Weights of a small self-supervised image encoder: width 128.
Rows from block 5 of a small self-supervised image encoder, named by matrix and row number. Rows with one number belong to one neuron. Each number is 128 + 24 x the weight over its row's rms, rounded and kept within 0 to 255. All counts start at 0.
After each neuron's rows are labels from the 100 images, of 14848, where the neuron reaches its largest size: "responds to" is what is common among them; "colour at peak" is the nearest of a few named colours to the mean colour under the peak. Only what is clearly more common there than usual is listed. The data: microscope photos of single blood and bone marrow cells. In brackets: how many of the 100.
# u: gMLP up (value half) (model.blocks.5.mixer.u.weight, 256x128), inputs 0-127
# v: gMLP up (gate half) (model.blocks.5.mixer.v.weight, 256x128), inputs 0-127
# out: gMLP down (model.blocks.5.mixer.out.weight, 128x256, transposed), outputs 0-127

u.25 [129 123 107 142 120 123 136 107 136 134 136 129 138 120 145  99 171 152  76 149 120 159 155 156 119 165 113  89 138 131 132 160  98 148  88 109 128 105 119 133 154 118 128 154 150 119 148 110 118 102 155 111 107  95 108 152 116 108 140 156 138 121 135 101 134 156 132 163 143 176 158 148 151 118 115 175 115 135  97  83  89  91 129 107 145 147 131 102 159 122 119 131  94  82 102 156 107 165 110 133 183 113 145 137 140 121 134 141  89  68 118 153 126 160  71 143 135 119 162 100 104 138 138 118  85 153 149 141]
v.25 [109  90 170  93 114 151  93 137 173 124 129 108 176 138 128 125 114 120 137  94  99 103 145 146 103 156 151 117 124 104 105 119 149 133 119 108 158 141 162 112 156 124  99 111 133 136 102 146 115 195 175 127 171 114 108 177 126 138 121 141 172 137 133 132  84  75 102 143  73 136 142 101 151 134 126 118 109 134 142 130 111 152 123 129 136  93 152  91 115 118 117 110 149  85 108 127 108 119 160 169 145 145 120 134 127 128 133 180  85 118 134 113 108 143 162  84 128 123 136 118 139 154 154 116 135 138 164 149]
out.25 [151 125  86 128 133 162 131 119 160 162 167 105 156 109 140 132 100 153 125 148 134 107 136 131 165 127  96 119 159 129  94  64 141 112  82 109 170  94 132 106 117 124 129 121  80 165 135 123 127  93 147 121 160 107 147  89 124 109 142 120 138  91 142 168 113 107  84 138 130  71 164 109 145 130 116 121 164 137 113 163 120 107 164 135 107 132 132 185 104 138 157 122 123 147 114 105 126 165 139  97 137 130 132 128 113 138 107 133 150 157 172  99  92 132 107 119 115 145 134 137 139 125 176 115 178 125 115 137]
responds to: smear: peripheral blood (62)
colour at peak: white (74)

u.195 [106 110  80 117 159 139 111 161 134 140 133 153  89 117 121  93 139 167 145 136 115 141 132 139 143 123 122 148 123 102  94  83 119 130 138 164 131 137 104 143 112 113 160 121  89 131  98 119 110 124 135 167 133 109 121 131 172 115  94 135 169 130 118 174 101 140 124 118 106 136 103 119 140 141  97 135 147 135 161 147 165 129 120 148 180 117 131 137 149 172 121 144 118 111 133  71  92 136  96 100 156 127 162 147 181 124 110 162 165 157 104 133  86 103 138 115 109 162 124 133  91  95 157 175 154 131 170 140]
v.195 [ 99 134 135 149 143 152 140 134 124  99 113 147 113 125  94 191 140 112 143 149 177  97 109 146 113 114 137 144 136 102 190 113 124 147 152 109 118 161 115 110 123 112 156 137 149 113 140 103  89 133 141  98 107 142 138 148  99 118 129  62 112 123  67 110 133 119 103 147  92 132 129 122 117 135  93 154 113  65 109 149 105 152 150 173  84 160 100 129 127 126 109 173 107 160 142 105 149 142 155 164 112 138 161 117 141  94 126  99 120 147 156 166 125 104 118 161 142 153 129 123 126 141 143  99 138 142 108 123]
out.195 [144 141 144 133 120 153  75 130 158 130 137 186 111 169 111 130 121 120 127 133 160 155 161 166 126 135 106 133  88 134 122 147 113 103 126 159 119  70 152 110 140 132 133 136 120 145 176 107 139 127 111 140 140 100 112 128 143 127 114 129  87 121 117 136 148 118 155 135 114 120 120 164 115 150 132 124 151 163 127 142 117  94 129  60 129 121 179 113 131 127  99 116 122 153  75 129 151 120 124 152 114 147 126 135  96  77 169 109 122 164 141 105 133  85 107 205 135 130 116 101  92 137 153 126 103 120 148  88]
responds to: cell type: artefact (27)
colour at peak: grey (95)

u.78 [ 98 152 118 164 140 152 125 123 102 181 123 123 127 157 102 131 123 105 118  89 119  92 117 118 124 153 118  99 118 153 153 103 145 162  82 103 122 140 156 128 150  70 109 119 144 110 132 105 142 104 137  88 122 128 122 116 178 120 164 123 115 102 126 130 159 115  80 106 127  80 142 120 119 115 126 156 135 115 123 106  72 112 161 138 125 124 169 137 171 111 119 135 129 141 137  94 154 140 116 165  90 162 139 107 148 163 135 134 174  97 108 125 157 106 156 111 120 128 122 119 153 191 129 144 128 111 125 183]
v.78 [150 159 109 163 148 159 126 119 167 131 119 156 176 141 113 158 155 124 153 147 120 137 100  91 104 108 115 126 156 164 111 102 105 123 104 130 130 148 134  90 112 166 157 137 125 123  96 170 145  86 127 116 165  90 115 153  95  99 137 128  84 158 135 130  88  86 136 126 118 127 142 127 113 128 181  74 149 114 108 149 113 165 126 122 153 103 129 135 123 109  70 154 141  96  81 112 141 104 110 143  87  96 131 146 143 140 125 148 150 166 118 107 133 147 169 132 113 105 134  87 137 130 123  94 145 132 119 121]
out.78 [117  92 145 100 105 176 131 108 105  85 156 129 103 135 119 139 137 110 119 166 144 162 149 120 129 147 166 130 164 127  89 150 135  83 130 137 148 123 142 141 134 150 126 129 109 178 157 104 142 136 122 131 135 128 125 119 118 133 151 130 112 140  85 106 146 128 123 180 113 153 130 139 118 169 106 158 132 150 101 121 176  91  71 121 145 122 105 144  82 112  91  96  92 130 105 187  75 112 128 151 145 167 127 162 135 106 110 122 130  96 133 116  97 144 109 165 154 137 165 117 143 101 130 145 160 111 142 108]
responds to: cell type: segmented neutrophil (53); smear: peripheral blood (49)
colour at peak: grey (98)

u.189 [122 114 132 164 114  95  97 149  70 169 153 161 143 119 157 159 101 148 125 116 121 109 111 163 138 135 135 119 120 104 143 152 131 113 116 148 126 133  93 113 154 146 174 121 108 112  47  87 148 137 153 154 138 120 156  92 124 168 119 132  89  90 130 143 130 113 104 142 131 129 148 113 125 115 138 160 102 117 163 156 133 165 119 134  72 119 106 120 106 149 130 118  78  92 104 118  93 121 137 119  86 156 135 104 161 130 144 142 167 124 122 134 147 127 122 142 115 131 152 159 103  90  85 141 162 105 118 123]
v.189 [149 154 117 180 163  98 113 112 122  91 158  99 151 127 138 102 138 133 151  94 136 125 132 109 119  76 134 104 123 101 127 121  86 131 165 121  94 122 124 114 118 152 110 136 167 146 135 142 140  97 118 125 129 154 131 151 201 108 135 143 121 158 165 129  84 108 133  89 156  88 154 133 136 173 119 107 129 137 115  65 162 113 137 115 168 118  98 110 125 102 138 126 132 163 122 171  99 125 131 153 123  93 103 158 108 125 130  73 142 108 140 130 133 163 161 124 158 127 117  98 137 115 155 150 119 125 161 134]
out.189 [149 178 125  96 125 136 168 112 160 133  80  98 154 130  96 107 166 119 114 157 122 157 161  87  87 131 130 122 135 112 103 133 121 128 160 120 142 164 157 107 132 129  79 110 141 141 188 130  90 148 103 129  95  79  90 119 139 154 112 125 157 111 110 112 132 119 126 153 128 168 112 142 126 108 109 140 126 119 136 152 139 115 135 138 163 100 144 142  88 125 106 131 155 102 118 118 116  99 156 133 169  63 182 116 112 132 116 172 112 114 140 158 107 162 146 153 115 129 123 148 107 155 125 136 123 156 112 150]
responds to: smear: peripheral blood (95); cell type: segmented neutrophil (43)
colour at peak: white (60)

u.199 [113 115 132 140 117 125 160  92 179 106 144 129 147  91 134 114 148 154 152 106 141  94 118 149 100 108 146 119 153 136 163 120 131 102  86 103 128 143 105 177  89 194  83  98  98 129 125 122 125 151 116  83 119 104 139 103 137 125 150 121  72 127 130 145 120 141 155 123 146 131 151 178 132 113 109 139 133 123 112 112 145  99 156 133  99 146 114 113 150 117 107  98  99 119 126 103  94 122 109 167 131 110 113 136 136 176 125 119 158 138 167 114  84 162 143 132 106 154 170 136 152 150 118 105 130 152 160 178]
v.199 [141 125 144 154 133  95  78 101 129 115 129 139 126 117 144 151 111 131 186 120 130 139 121 150 100 127 104 154 107 161  97 166 109 150  72 130 135 163 114 135 127 137 117 131 123 111 179 143 131 122 109 148 102 170 118 145  77 113 133 166 161 106 112 199 105 141 132 135 145 163 171 121 138 133 136  92 111 142  89 126 158 128 131 128 146 122 128 119 139 125 145 100 111  76 169 136  83 118 114 123 117  84 112 126 138 137 109 129 130  85 137 157 162 134 106 142  96 122  98 176 135 107 140 100 105 147 155 103]
out.199 [136 115  82 114  94 116 122 150 111 162  95 107 104  76 149 145 132 147  98 106 111 126 148 119 129 155 161 115  62 127 128 151 154 129 152 149 101 156 151 126  90  58 170 128 154 128 111 150 155 122 115 143 141 123 137  98 128 130 142  98 137 147 121 107 127 134 123 144 128 141 142 110 107 120 106 101 156 126 130 115  92 124 134 108 143 171 145 105 140 108 182 132 140 106  87 118 135 139 164  91 152 134 134 134 122  63 142 108 125 159 132 120 133 137 178 138 185  82 151 111 145 137 159 129 105 139  96 117]
responds to: smear: peripheral blood (76)
colour at peak: white (85)

u.130 [123  73 114 140 128  88 154 152 126 124 132 145 147  92 134 114 104 122 152 139 163 138 128 137 136 167 124  90 147 113 125 120 150 104 122 126 145 121  71 112 124 133 143 118 162 158 147 141 132 156 134 138 147 119 108 135 116 143 144 116 167  95 129 102 109 138 130 109  78 153 137 154 117 138 133 143  98  82 138 149 179 164  71 101 138 101 126 131 115 134 133  67 143 111 176 136 163 160 143 112 109 122 135  97  69 113 138  90 123 114 115 176 135  93 123 149 147 138  99 122 144 141 153 156 167 143 148 167]
v.130 [131 156 153 123 111 141 124  93  72 187 113 136 124 120  95 126 147 150 139  94 142 129 119 100 109 146 168 129 195 157 120 152 121  99  96 137 129 148  84 123 121 100 111 111 154 137  97 137 180 101 152  88 105 144 185 121 140 131 139 123 129 141  92 117 122 100 139 139 148 132 123  96 113 145 111 120 124 149 168  95 113  86 158 133 121  91 115 164 114  89 112 139 123 164 134 151 112 139 111 127 124  97 148 121 173  94 142 123 144 117 110 133 145 156 110  82 137 118 157 116 156 137 128 152 115 115 180 118]
out.130 [137 136 117 127  84 118  95 134 145  79 128  80 129 112 138 115 183 131 154 129 137 123 128 127  94 123 124 123 135 107 199 111 134 153 174 107  85 139 122 124 147 118 114 123  97 112 113  98 103 152 141 123 149 169 142 151 125 172 125 147 105 140 131 147 131 119 103 114 108 116 100 127 114 111 171 114 150 114 127 129  92 109 165 120 144 162 171 183 167 140 155 130  89  80 143  99 111 131  90 116 159 136 149 141 172 137 127 138 112 122 139 113 127 163 136 179 106 125 103 140 152  85 111 101 144 121 113 149]
responds to: cell type: segmented neutrophil (47)
colour at peak: black (35)

u.144 [137 144 109 101 186 111 138 148 131  99 163 136 116 117 124 114 156  90 101 118 149 151 126 143 114 136 121 126 111 129 123 162 109 145 118 134 125 139 112  98  96 164 143 139 152 129 124 117 145 151 146 102 117 102 138 116 175 123 171 122 110 118 124 159 123  93  72 156 105 108 162 118 134 115  83  84 110 126 101 123 142 185 146 135 116 134 175 153 144 139  86 164 137 142  90 130 106  90  97 129 147 109 122 156 142 149 160 136 182  85 114 108 155 140 109 150 127  87  93 165 134 158 113  85 123 132 144 110]
v.144 [157 148 110 114 124 122 175 136 122 161 107 113  82 121  95  93 136 134 145 105 129 129 210 131 133 109 134 121 201 166 102 145 142 133 110 162 106 108  89 188 180 101 142  85 108 147 110 141 129 148 128 102 130 119 124 110 184 130 147 121 103 140 133  99 125 110 129 152 140 104 131 105 125 151 138 118 124 147 151 115 121 129 109 151 151 116 104  98 110 140 148 137 113 119 164 154 156 101 125 122  70 117 136 102 154 104 108 139 149 103 161 162 122 144 111  95 144 120 138 150 135 160 130 125 113 114 131  93]
out.144 [131  94 131 137 131 133 104 117 170 153 133 142 110 159 146 141 113 156 139 150  93 104 142  85 120 169 116 163 141 169 139  99 174 119 109 111 138 136 127  81 143 154 112 110 106 115 127 158 122 122 125 146 107 133 123 139  77 120 135 107 133 149 122 100 150 144 144  97 156 164 115 141 161 135 162 141 157 112 148 140 107  65 142 132 147 180 104 101 153 120 146  89 128 104 136 124  82 106 178 156 110 135 124 156 100  96 128 130 104 144 148 122 112 136  98 101 110 179  96 107 134  95 145 141 114 114  84 164]
responds to: cell type: segmented neutrophil (43)
colour at peak: white (60)

u.110 [143  96 116  98 164 185 166 153 126 104 142 121 121 104 142 153 147 127 118 126 179 132  94 121 113 140 124 141 105  98  92 152 100 170 137  81 143 165 176 152 144 167 139 125 136 138 146 102 147 138 114 145 163 127 103 127 134 150 149  96  93  94 115 120 159 130 142 121 143 141  95 141 145 145  97 154 180 122 147  94 114 104 126 125 125 114  84 107  92 106 126  90 136 107 138 165  90 120 119 140  93 164 131 185 131 153 149 117 134 105 173 160 146 103 116 153 132 137 148 109 149 132 114 146 146 115 123 114]
v.110 [113  74 143  99 134 135 116 114 107 111 134  69 166 101 109 165 125  94 103 145 127 118  98 120 142 130 145 169 163 113 103 177 116 128 144 100  80 136 137 150 137 131 140 137 119 121 164 134 192 113 120 143 128 157 112 119 153 128 134 132  74 122 115 110 162 105 161 141 139 141  99 140 113 166  95 153 170 124 142 104 110 142 156 110 127 129 116 131  96  83 113 108  66 115 131 172 103 119 135 115 150 156 128 171 109 166 122 107 110 125 147 182 127 133 120 128 126 146 158 103 156 119 149 135 122 116 148 116]
out.110 [148 116 130 161 108 101 141 122 133 142 140 144 120 114 139 113 130 125 115 105 123 139 125 177 152 135  99 170 144 141 159 121 170  91  74 143  97 108  84  79 140 115 152 132 156 127  84 151 110  91 167  93 118 113 181 137 146 127 105 141 106 149 123 115  74 157 136 120 119 152 125 122 132 137 125 135 120 128 125 126 102 152  94 174 114  98 121 162 108  87 176 168 157 159 134 115 107 129 133 103 153 121 130 146 147  94 125 123 154 131  97  93  78 124 131 140 159  90 105 132 141 164 151 146 138 156 146 109]
responds to: smear: peripheral blood (82)
colour at peak: white (63)

u.42 [146 109 130 136 129 130 116 157 122 114 115 119 123 124 109  97 146 131 173 147 116  78 119 148 127 177 148 187 152  87 155 162 126 180 130 106 142 145 102 114 105 112 134 101 143 165 107 150 110  91  89 113 137 122 129  90 160 149  94 132 131 131 133  90 121 108 105 157 106  98 109 119 102 148 149 145 101 146 129 167 149 135 143 109  91 120 131 105 157 115  84 147 139 119 136 160 132 157  76 148 126 124 141 143 120  84 144 136 157 159  93 107 142 141 157 115 137 123 163 134 143 167  96 134 158 109 177  97]
v.42 [123 121 139 136 104 132 136 156  91 143 115  92 155 102 149 129 157 105  75 138  61 152 169 100 111 103 144 157 112 134  94 172 115 134 142 137 148 134  96 135 132 146 123 127 118 149 127  98 136 133 103 119 124 167 128 133 165 114 155 131 136 151 161 127 156 122 163 118 140 182 136 149 105 112 142 170 142 121 128 134 101 141 144 109 116 106 157 123 130 117 150 126 127 149 127 111 152 118 141 157 116 189 104 121 158 147 100 139  85  94 115 169 145 127 110 147 124  95  87  92  75  92 116 117 125 170  95 161]
out.42 [ 93 140 140 130 134 150 129 110 132 142 151 125 155 159 130 155  81  81  98  95 145 136 154 137 117 120 129  98 121 169 127 108 143  92 133 167  92 114 137  92 177 149 148 144 158  79 120  93 103 132 137 111 140 157 132 163 101  87 112 138 141 157 122 136 125 132  93 125 127 110 134 114  97 149 127 136 100  76 136 159 138 114 113 160 165 127 146 161  74 163 119 111  85 128 121  77 125 126 187 108 121 118 124 106 121 142 128 155 106 118 160 152 127 105 102 157 139 116 130  99 100 136 120 130 152 181 138 117]
responds to: cell type: blast (32)
colour at peak: grey (98)

u.225 [140 124 127 123 131 110 153 124 150 163 143 124 224 144 133 115 113 140 120 119 112 121 104 109 151 149 125 127 134  94 117  91 118 138 149  86 139 166  97 138  84 165 173 107 151 135 150 131 144 132 137 151 125 116 119 127 148 102  99 130  78 139 188 105 120 124 129 153 135 159 145 170 122 108 172 152 112 125 134 124  93 158 136 151  91 103 109 153 107 110 130 143 104 123  82 107 113 133  69  97 133 124 123 139 115 129 142 131 109 129 161  79 144 145 134  77 112 116 116 132 144 150 161 115 126 159  98 143]
v.225 [108 130 145 104 134 135 137 114 152 113 134 115 142  92 110 130 129 100 155 144 146 101 121 149 156 109 158  83 138 131 125 145 104  84 115 137  97 153 124 140 116 128 159 157 158 153 104 130 139  94 132 171 166 166 130 131 106  97  90 125 144 151 119 145 128 148 130  79 137 124 120 150 114 152 156 157 131 117 161 166 129 144 154 137 165  76 113 104 141 123 101 140 103 169 114 115 105 114 191 141 136 145 101 121  77 109 118 110 113 128 110 138  91  89 111 154  71 102 135 162 124 112  88  99 159 129 170 112]
out.225 [145 129 116 125 149 110 127 130 120 132 116 109  98 102 152 140 129 149 162 143 116 143 170 184 118 160 112 132  97 147 148 146 129 111 159 143 104 118 159  99 167 119 102 130 136  94 111 155 102 150 152 111 132 119 148 112 130 138 173 114 146 131  99 132 132 120  70  96 142 119 123  70 177 110  93 109 159 124 131  92 138 156 127 132 166 162 163  95 146 155 137  81 146 104 163 120 125 108 146 165 108 172 158 112 120  63 126 130 153 115 113 148 120 105 137 148 158 159 119 129 104 100 116 106  88 119 135 119]
responds to: smear: peripheral blood (67)
colour at peak: white (87)

u.242 [ 91 111 124 139 113 106 103 131 102 169 148 136 133 140 154  77  94 138  71 145 149 118  93 121 141 119 109  98 133 108 156 136 112 106 106 101 117 133 143 125 113 113 143 118 149 148 116 109 122 147 106 115 120 139 135 137 144 121 132 144 111 116 136 137 156 134  66 157 140 135 119 100  93  71 124 106 134 112 179 143 162 121 168 127 123 123 191 135 126 156 162 120 131 193 106 129  98 150 113 144 137 144 128  92 109 129 133 102 143 123 171 158 126 119 118 138  86 146 174 183 112 152 123 147 121 147  85 161]
v.242 [140 139 124 136 142 151 133  75  92 100  99 106 145 140 168  72 156 147 175 119 121  92 157 160  84 129  94 121 144  91  99 160 126 140 153 132  90 135 189  97 148 150 163  98 137 142 128 113  91 141 125 156 158 114 134 131 137 135 124 152 138 126 113 140 109 108 121  97 145 103 116 138 122 130 161 132 126 143 152 115 117  98 142 143 103 153  99 135 143 128 104 140 175  90 148 143 135 139 140 116 129 111 143 133  92 103 137 138 139  94 114 121  92 114 141 122 195 111 120 129 190 119  99 142 155 110 170 133]
out.242 [180  81 117 123 145 121 184 156 149 133 176 123 145 105 140 202 101 122 185 145 114 135  93 109 165 121 162 104 104 132 156 134 109 156  93 105 147 161 103 124 122 112 130 129 146 148 170 131 165  91 144 127  98 103 137 181 130 106 105 125 121 147 128 115 106 126 146 135 144 123 129  98 128 137 109 132 104 120  89 115 166 127 114 114 120 159  84 185 123 116 156 126  84 119 134 128 137 132 127  94 131 131 131 137 100 148 100 126 118 120 131 129  97 170 141 139 111 157 118  89 134 121 161 101 121 125 131 112]
responds to: cell type: lymphocyte (63)
colour at peak: white (98)

u.63 [106 195 106 170 167 103 119  88 118 162  92 147  92 128 131 130 186 126 145 127  99 130  81 138 133 144 119 142 132  91 126 158  97 116 129  83 175 170 112 123 123 128 116 125 161 141 136 159 118 140 111 161 137 124 122 126 152 125 148 114 105 155 104 126  83 115 147 113 153 117 145 110 145 117 152 126 138 118 161 128 123 100  91 104 108  94 103 128 153  92 113  93 148 101 115 121 128 114 122 173 128 151 149 142 121 131 134 138 133 120 136 145 105  77  89 118 147 106 166 152  84 171 155 167 127 147 124 134]
v.63 [136 115 127 125 132 165  85 130 115 105 124  81 130 123 107 123 114 132 119  83 111  66 131 177 138 167 101 141 125 155 131 134  93 140 116 138 121 143 111  84 152 121 141 127 117 149 181 168 150 168 116 114 135 136 134 105 118 161 105  80 150 117 100 113  63 138 115 125 125 120  90 129 147 144 114 131 139 166 158 180 143 121 133 168 140  85 139  83 107 153 120 132 149 102 159 108 136 144 143 155 113 103 154 119 162 141  97 135 144 110 125 149 138 117 139 139 116 112 132 126 111  92 147 148 153  79 139  87]
out.63 [110 101 131 122 157 150 100 124 105 116 129 136 152  79 146  83 126 164 147 127 126  82 116  57 157  97 132 123  77 112 127 138 131 124  97 166 105 130 113 169 112 135 145 150 126 149 108 114 117  79 135 154 162 140 162 104 104 152 124 164 138 165 151 101 165 172 134 127 126 143 122 122 126 155 126 129 128  94 133 125  89 125 162 111 139 164 140 178 149 106 151  97 143 138 108 116 106 145 139 140  95 108 116 102  91 121 147 141 150 136 136 131 151 147 125 138 140  79 150 103 163 112 174  92 114 108 112 141]
responds to: smear: peripheral blood (65)
colour at peak: white (60)

u.73 [139 100 120 117 106 119 121 130 123  79 122 129 117 144 150 147 118 126 115 120 164 150 113 105 105  97 142 116 108 100 183 141 106 133 142 149 144 121 121 117 144 149 184 156 139 124 113 101 161 115 113 135 124 160 179 171 117 162 119 126  89 156 130 181 102 138 102 100 164 164 142 108 120 115 155  76 104  91  84 143 123 116 144 113 122 156 155 142 147 127 171 142  96 125 129  88 118 142 112 126 112 187 154 116  52 137 123  93 150 133 151 135 119 144 152 111 126 164 125 112 133 144 135 137 117 147  97 121]
v.73 [101 124 120  85 119 113 144 137 106 120  90 104 115  93 133 171 145 119 146 118 125 199  96 112 143 117 101 124 111 122 143 112 144 131 101 129 110  93 145 155  56 139 123 105 159 189 142 187 110 155 139 102  93 129 113 122 138 128 118 117 176  74 137  89 151 124 124 132 146 104 159 136 155 128 152 158 116 104 159 110 133 125 110 134 141 158 132 163 104 147 135 109 118 110 166 145 145 111  98 140 139 132 130  88 142 116  93 109 141 106 143 100 133 138 122 175 134 124 118 159 154 160 165 129 110 113 109 135]
out.73 [142 193 145 102 108  86 107 102 125 134  89 143 113 172 109 125 138 127 145 159 123 123 145 109 103  92 101 142 149 146  81 119 137 139 157 151 136 112 108 149  82 112 100 164 128  80 127 130 119 148 159 154 174 122 113 121 122 119 129 124 133 124 133 170 142 120 140 133  94  82 138 158 119 122 140 118 124 189 156 114 132 126  69 139 111 120  92 140 100 130 105 142 156  83 108 122 155 132 146 150 121 104 109 125 166 143 153 168  97 140 115 119 139 105 157 151 133 100 150 142 130 120  73 141 124  97 162 132]
responds to: cell type: artefact (28)
colour at peak: white (88)

u.234 [149 137 122 135 114 118 101 122 145 109 120 116 126 155 125 136 115  94 146 141 171 153 124 130 125  96 131 142  68 153  97 154 148 147 184 149 144 148 166  89 121 118 152  97 140  83 114 118 121 127 143 143 158 111  71 117  87 121  99 105 121 104  80 119 106 136 115  90 129 120 129 114  94 134 165  98 127 103 111 169 162 136 107  98 165 122  96 109 125 157 113 116  99 164 147 125 123 126 148 118 145 125 159 158 123 115 166 140 124 142 112 141 122 132 190 167 104 103  98 139 151 116  81  96 155 137 123 151]
v.234 [113 115 165 124 112 113  86 182 131 142 132 105 178 157 128 114 158 112 141 136 117  97 117 153  86 123 134 133 131 140 131 108 145  83  99  86 110 167 125 103 111 142 148 124 134 153 134 117 168 141 128 157 104 171 130 131 127 164 160 104 108 114 109 100  98 119  87 107 138  84  94 137  98 168 113 114 156 103 169 120 145 173 144 132 129 142 136 131  88 145 144 140 140 146 139 138 153 115 129  90 116 118 102 160 127 103 148 155 114 162 192 134 167 146 110 128 127  85 108 142 141 145 128 121 119 151  83 158]
out.234 [158  98 102 101 159 140 156  99 115 156 117 142 119 113 123 116 141 107  77 121 106 146 150 152 104 119 156 145 163 134 153 136  99 145 125 101 125 122 128 181 155 155 118 103 122 180 161 181 125 108 149 102  90 142 138 123 144 123 130 127 113 144 150 193  97 136 145 116 133 123 137 136 151 147 128 189 142 147 107 114 104  95 139 128 127 139  83 140 115  66 129  98 109 102 103 108 121 148 157 110 150 124 111 135 111 117 100  91 121 124 130 123 110 153 115 137 156 114 130 117 162 114 150 147 110 193  90 154]
responds to: cell type: segmented neutrophil (43)
colour at peak: black (88)

u.4 [143 115  88 128 145 121 129  91 122 159 122 128 119 136 163 123  99 115 107 113 153 180 165 104 139 112 159 114  86 104 157  98 120 104 119 132 135 136 135 134 157  82 118 178 132 126 167 220 136 156 108 138 158 113 102 143 125 173 136 122 124 144 101 136 128 167 111 118 148 130 142 155  86 132  93 128 123  99  93 135 129 116 119 162 186 100 148 139  93  96 140 140 104 113 116  95 139 144 113 129 139 116 130 158 132 115 145 122 115 132 161  96  77 131 108  81 106 133 107 128 113 127 134 134 145 107 102 104]
v.4 [163 145 140 108 133 130 113 130 128 151 138 158 145  95 119 126 120 106 111 122  91  96 122 117  81  94 116 121 116 137 158 164 109 102 135 104 208  90 130 189 144 135 134 149 176  93  83 125 146 166  87 118 122 107 103 114 121 144 100 125 139  84 113 146 109 105 126  91 113 137 137 108 121 183 105 157 116 122 136 139 127 172 114 120 117  78 143 137 155 158 108 126 113 165 123 125 136 139 122 182 147  88 146 155 134 124 101 127 141 127 139 166 159 120 102 107 126 119 159 109 135 115 105 110 126 141 130 157]
out.4 [158 123 159 110 123 156 103 153 116 122 158 136 148  92 145 180 134 147 139  98 130  94  90 138 106  93 113 114 133 106 134 178 121 125 112 118 125 101 125 158 140 183 109 138 161  94  77  60 105 116 115 103 107  86  96 146  78 134 125  94 115 143 145 131 122  99 126 150 130 121 130 122 130 132 133 108 139 107 153 138 113 160 130 128  99 138  99  95 148 113 100 127 119 154 119 137  84 143 144 168 112 141 112  99 139 156 108 111 102 163 140 187 163 152 137 146 119 149 129 156 122 129 124 162 127 170 143 156]
responds to: cell type: blast (26)
colour at peak: white (90)

u.175 [129 132 105 100 118 133 121  92 119 123 100 116 121 122 130 113 117 139 169 133 100  73 101 164 118 211 116 137 113  82 129 165 117 171 164 110 108 131 149 115 118 127 121 143 151 140 115 113 130 111 114 154 125 168 148  86 118 120 123 130 148 157 121 103 138 152 135 127 102 138  91 134 109  96 162 102 144 124 141 167 149 111 149 179 116 126 129 107 182 176  78 151 149  96 114 113 110 113 112 173 127  87 154 106 113  95 129 142 132 103 152 155 101 121 133 141 128 140 153 110 106 164 125 139 114 117 144 168]
v.175 [134 140 108 137 128 112 144 120 152 109 154 149 104 142 143 115 154 146 154 127  95 122 149 148 134 127 102 140  75 129 156 119  97 151 141 115 106 157  87 101 104 113 155 117 116 168 149 171  87 129 120 111 120  99 150 128 121 135 115 140  75  83 121 134 157 138 113 148 149  96 126 120 104 129 128 145 125 135  68 122 135 167 129 115 107 182  95 189 122 153 156 156 121 113 151 128 146 104  90 115 167 111 136 108 115 124 130 149 142 133 109 100 157 140 107 181 156 155 121 163 148 129 179 134 119 157  80 105]
out.175 [141 165 139 129 149 183 132 130 106 115 122 126 114 158 151 103 122 135  84 125 119 159  98  94 128 101 123 119  98 165 130 143 138 131 143  79 128 150 145 129 133 123 165 144 149 121 141 128 144 160 139 102 164  99 127 121 109 116 188 101 131 138 156 117  95 103 122 149 135 159 131 128  97 140  88 108 138 129 129 157  89 151 134 124 132  69 134  99  52  94 148  67 157 130 128  92 150 136 123 131 114 127 101 148 148 130 117 167  79  99 127 128 175 128 127 113 134 134 133 144 114 103 135 183 126 139 140 136]
responds to: cell type: segmented neutrophil (83); smear: peripheral blood (71)
colour at peak: white (65)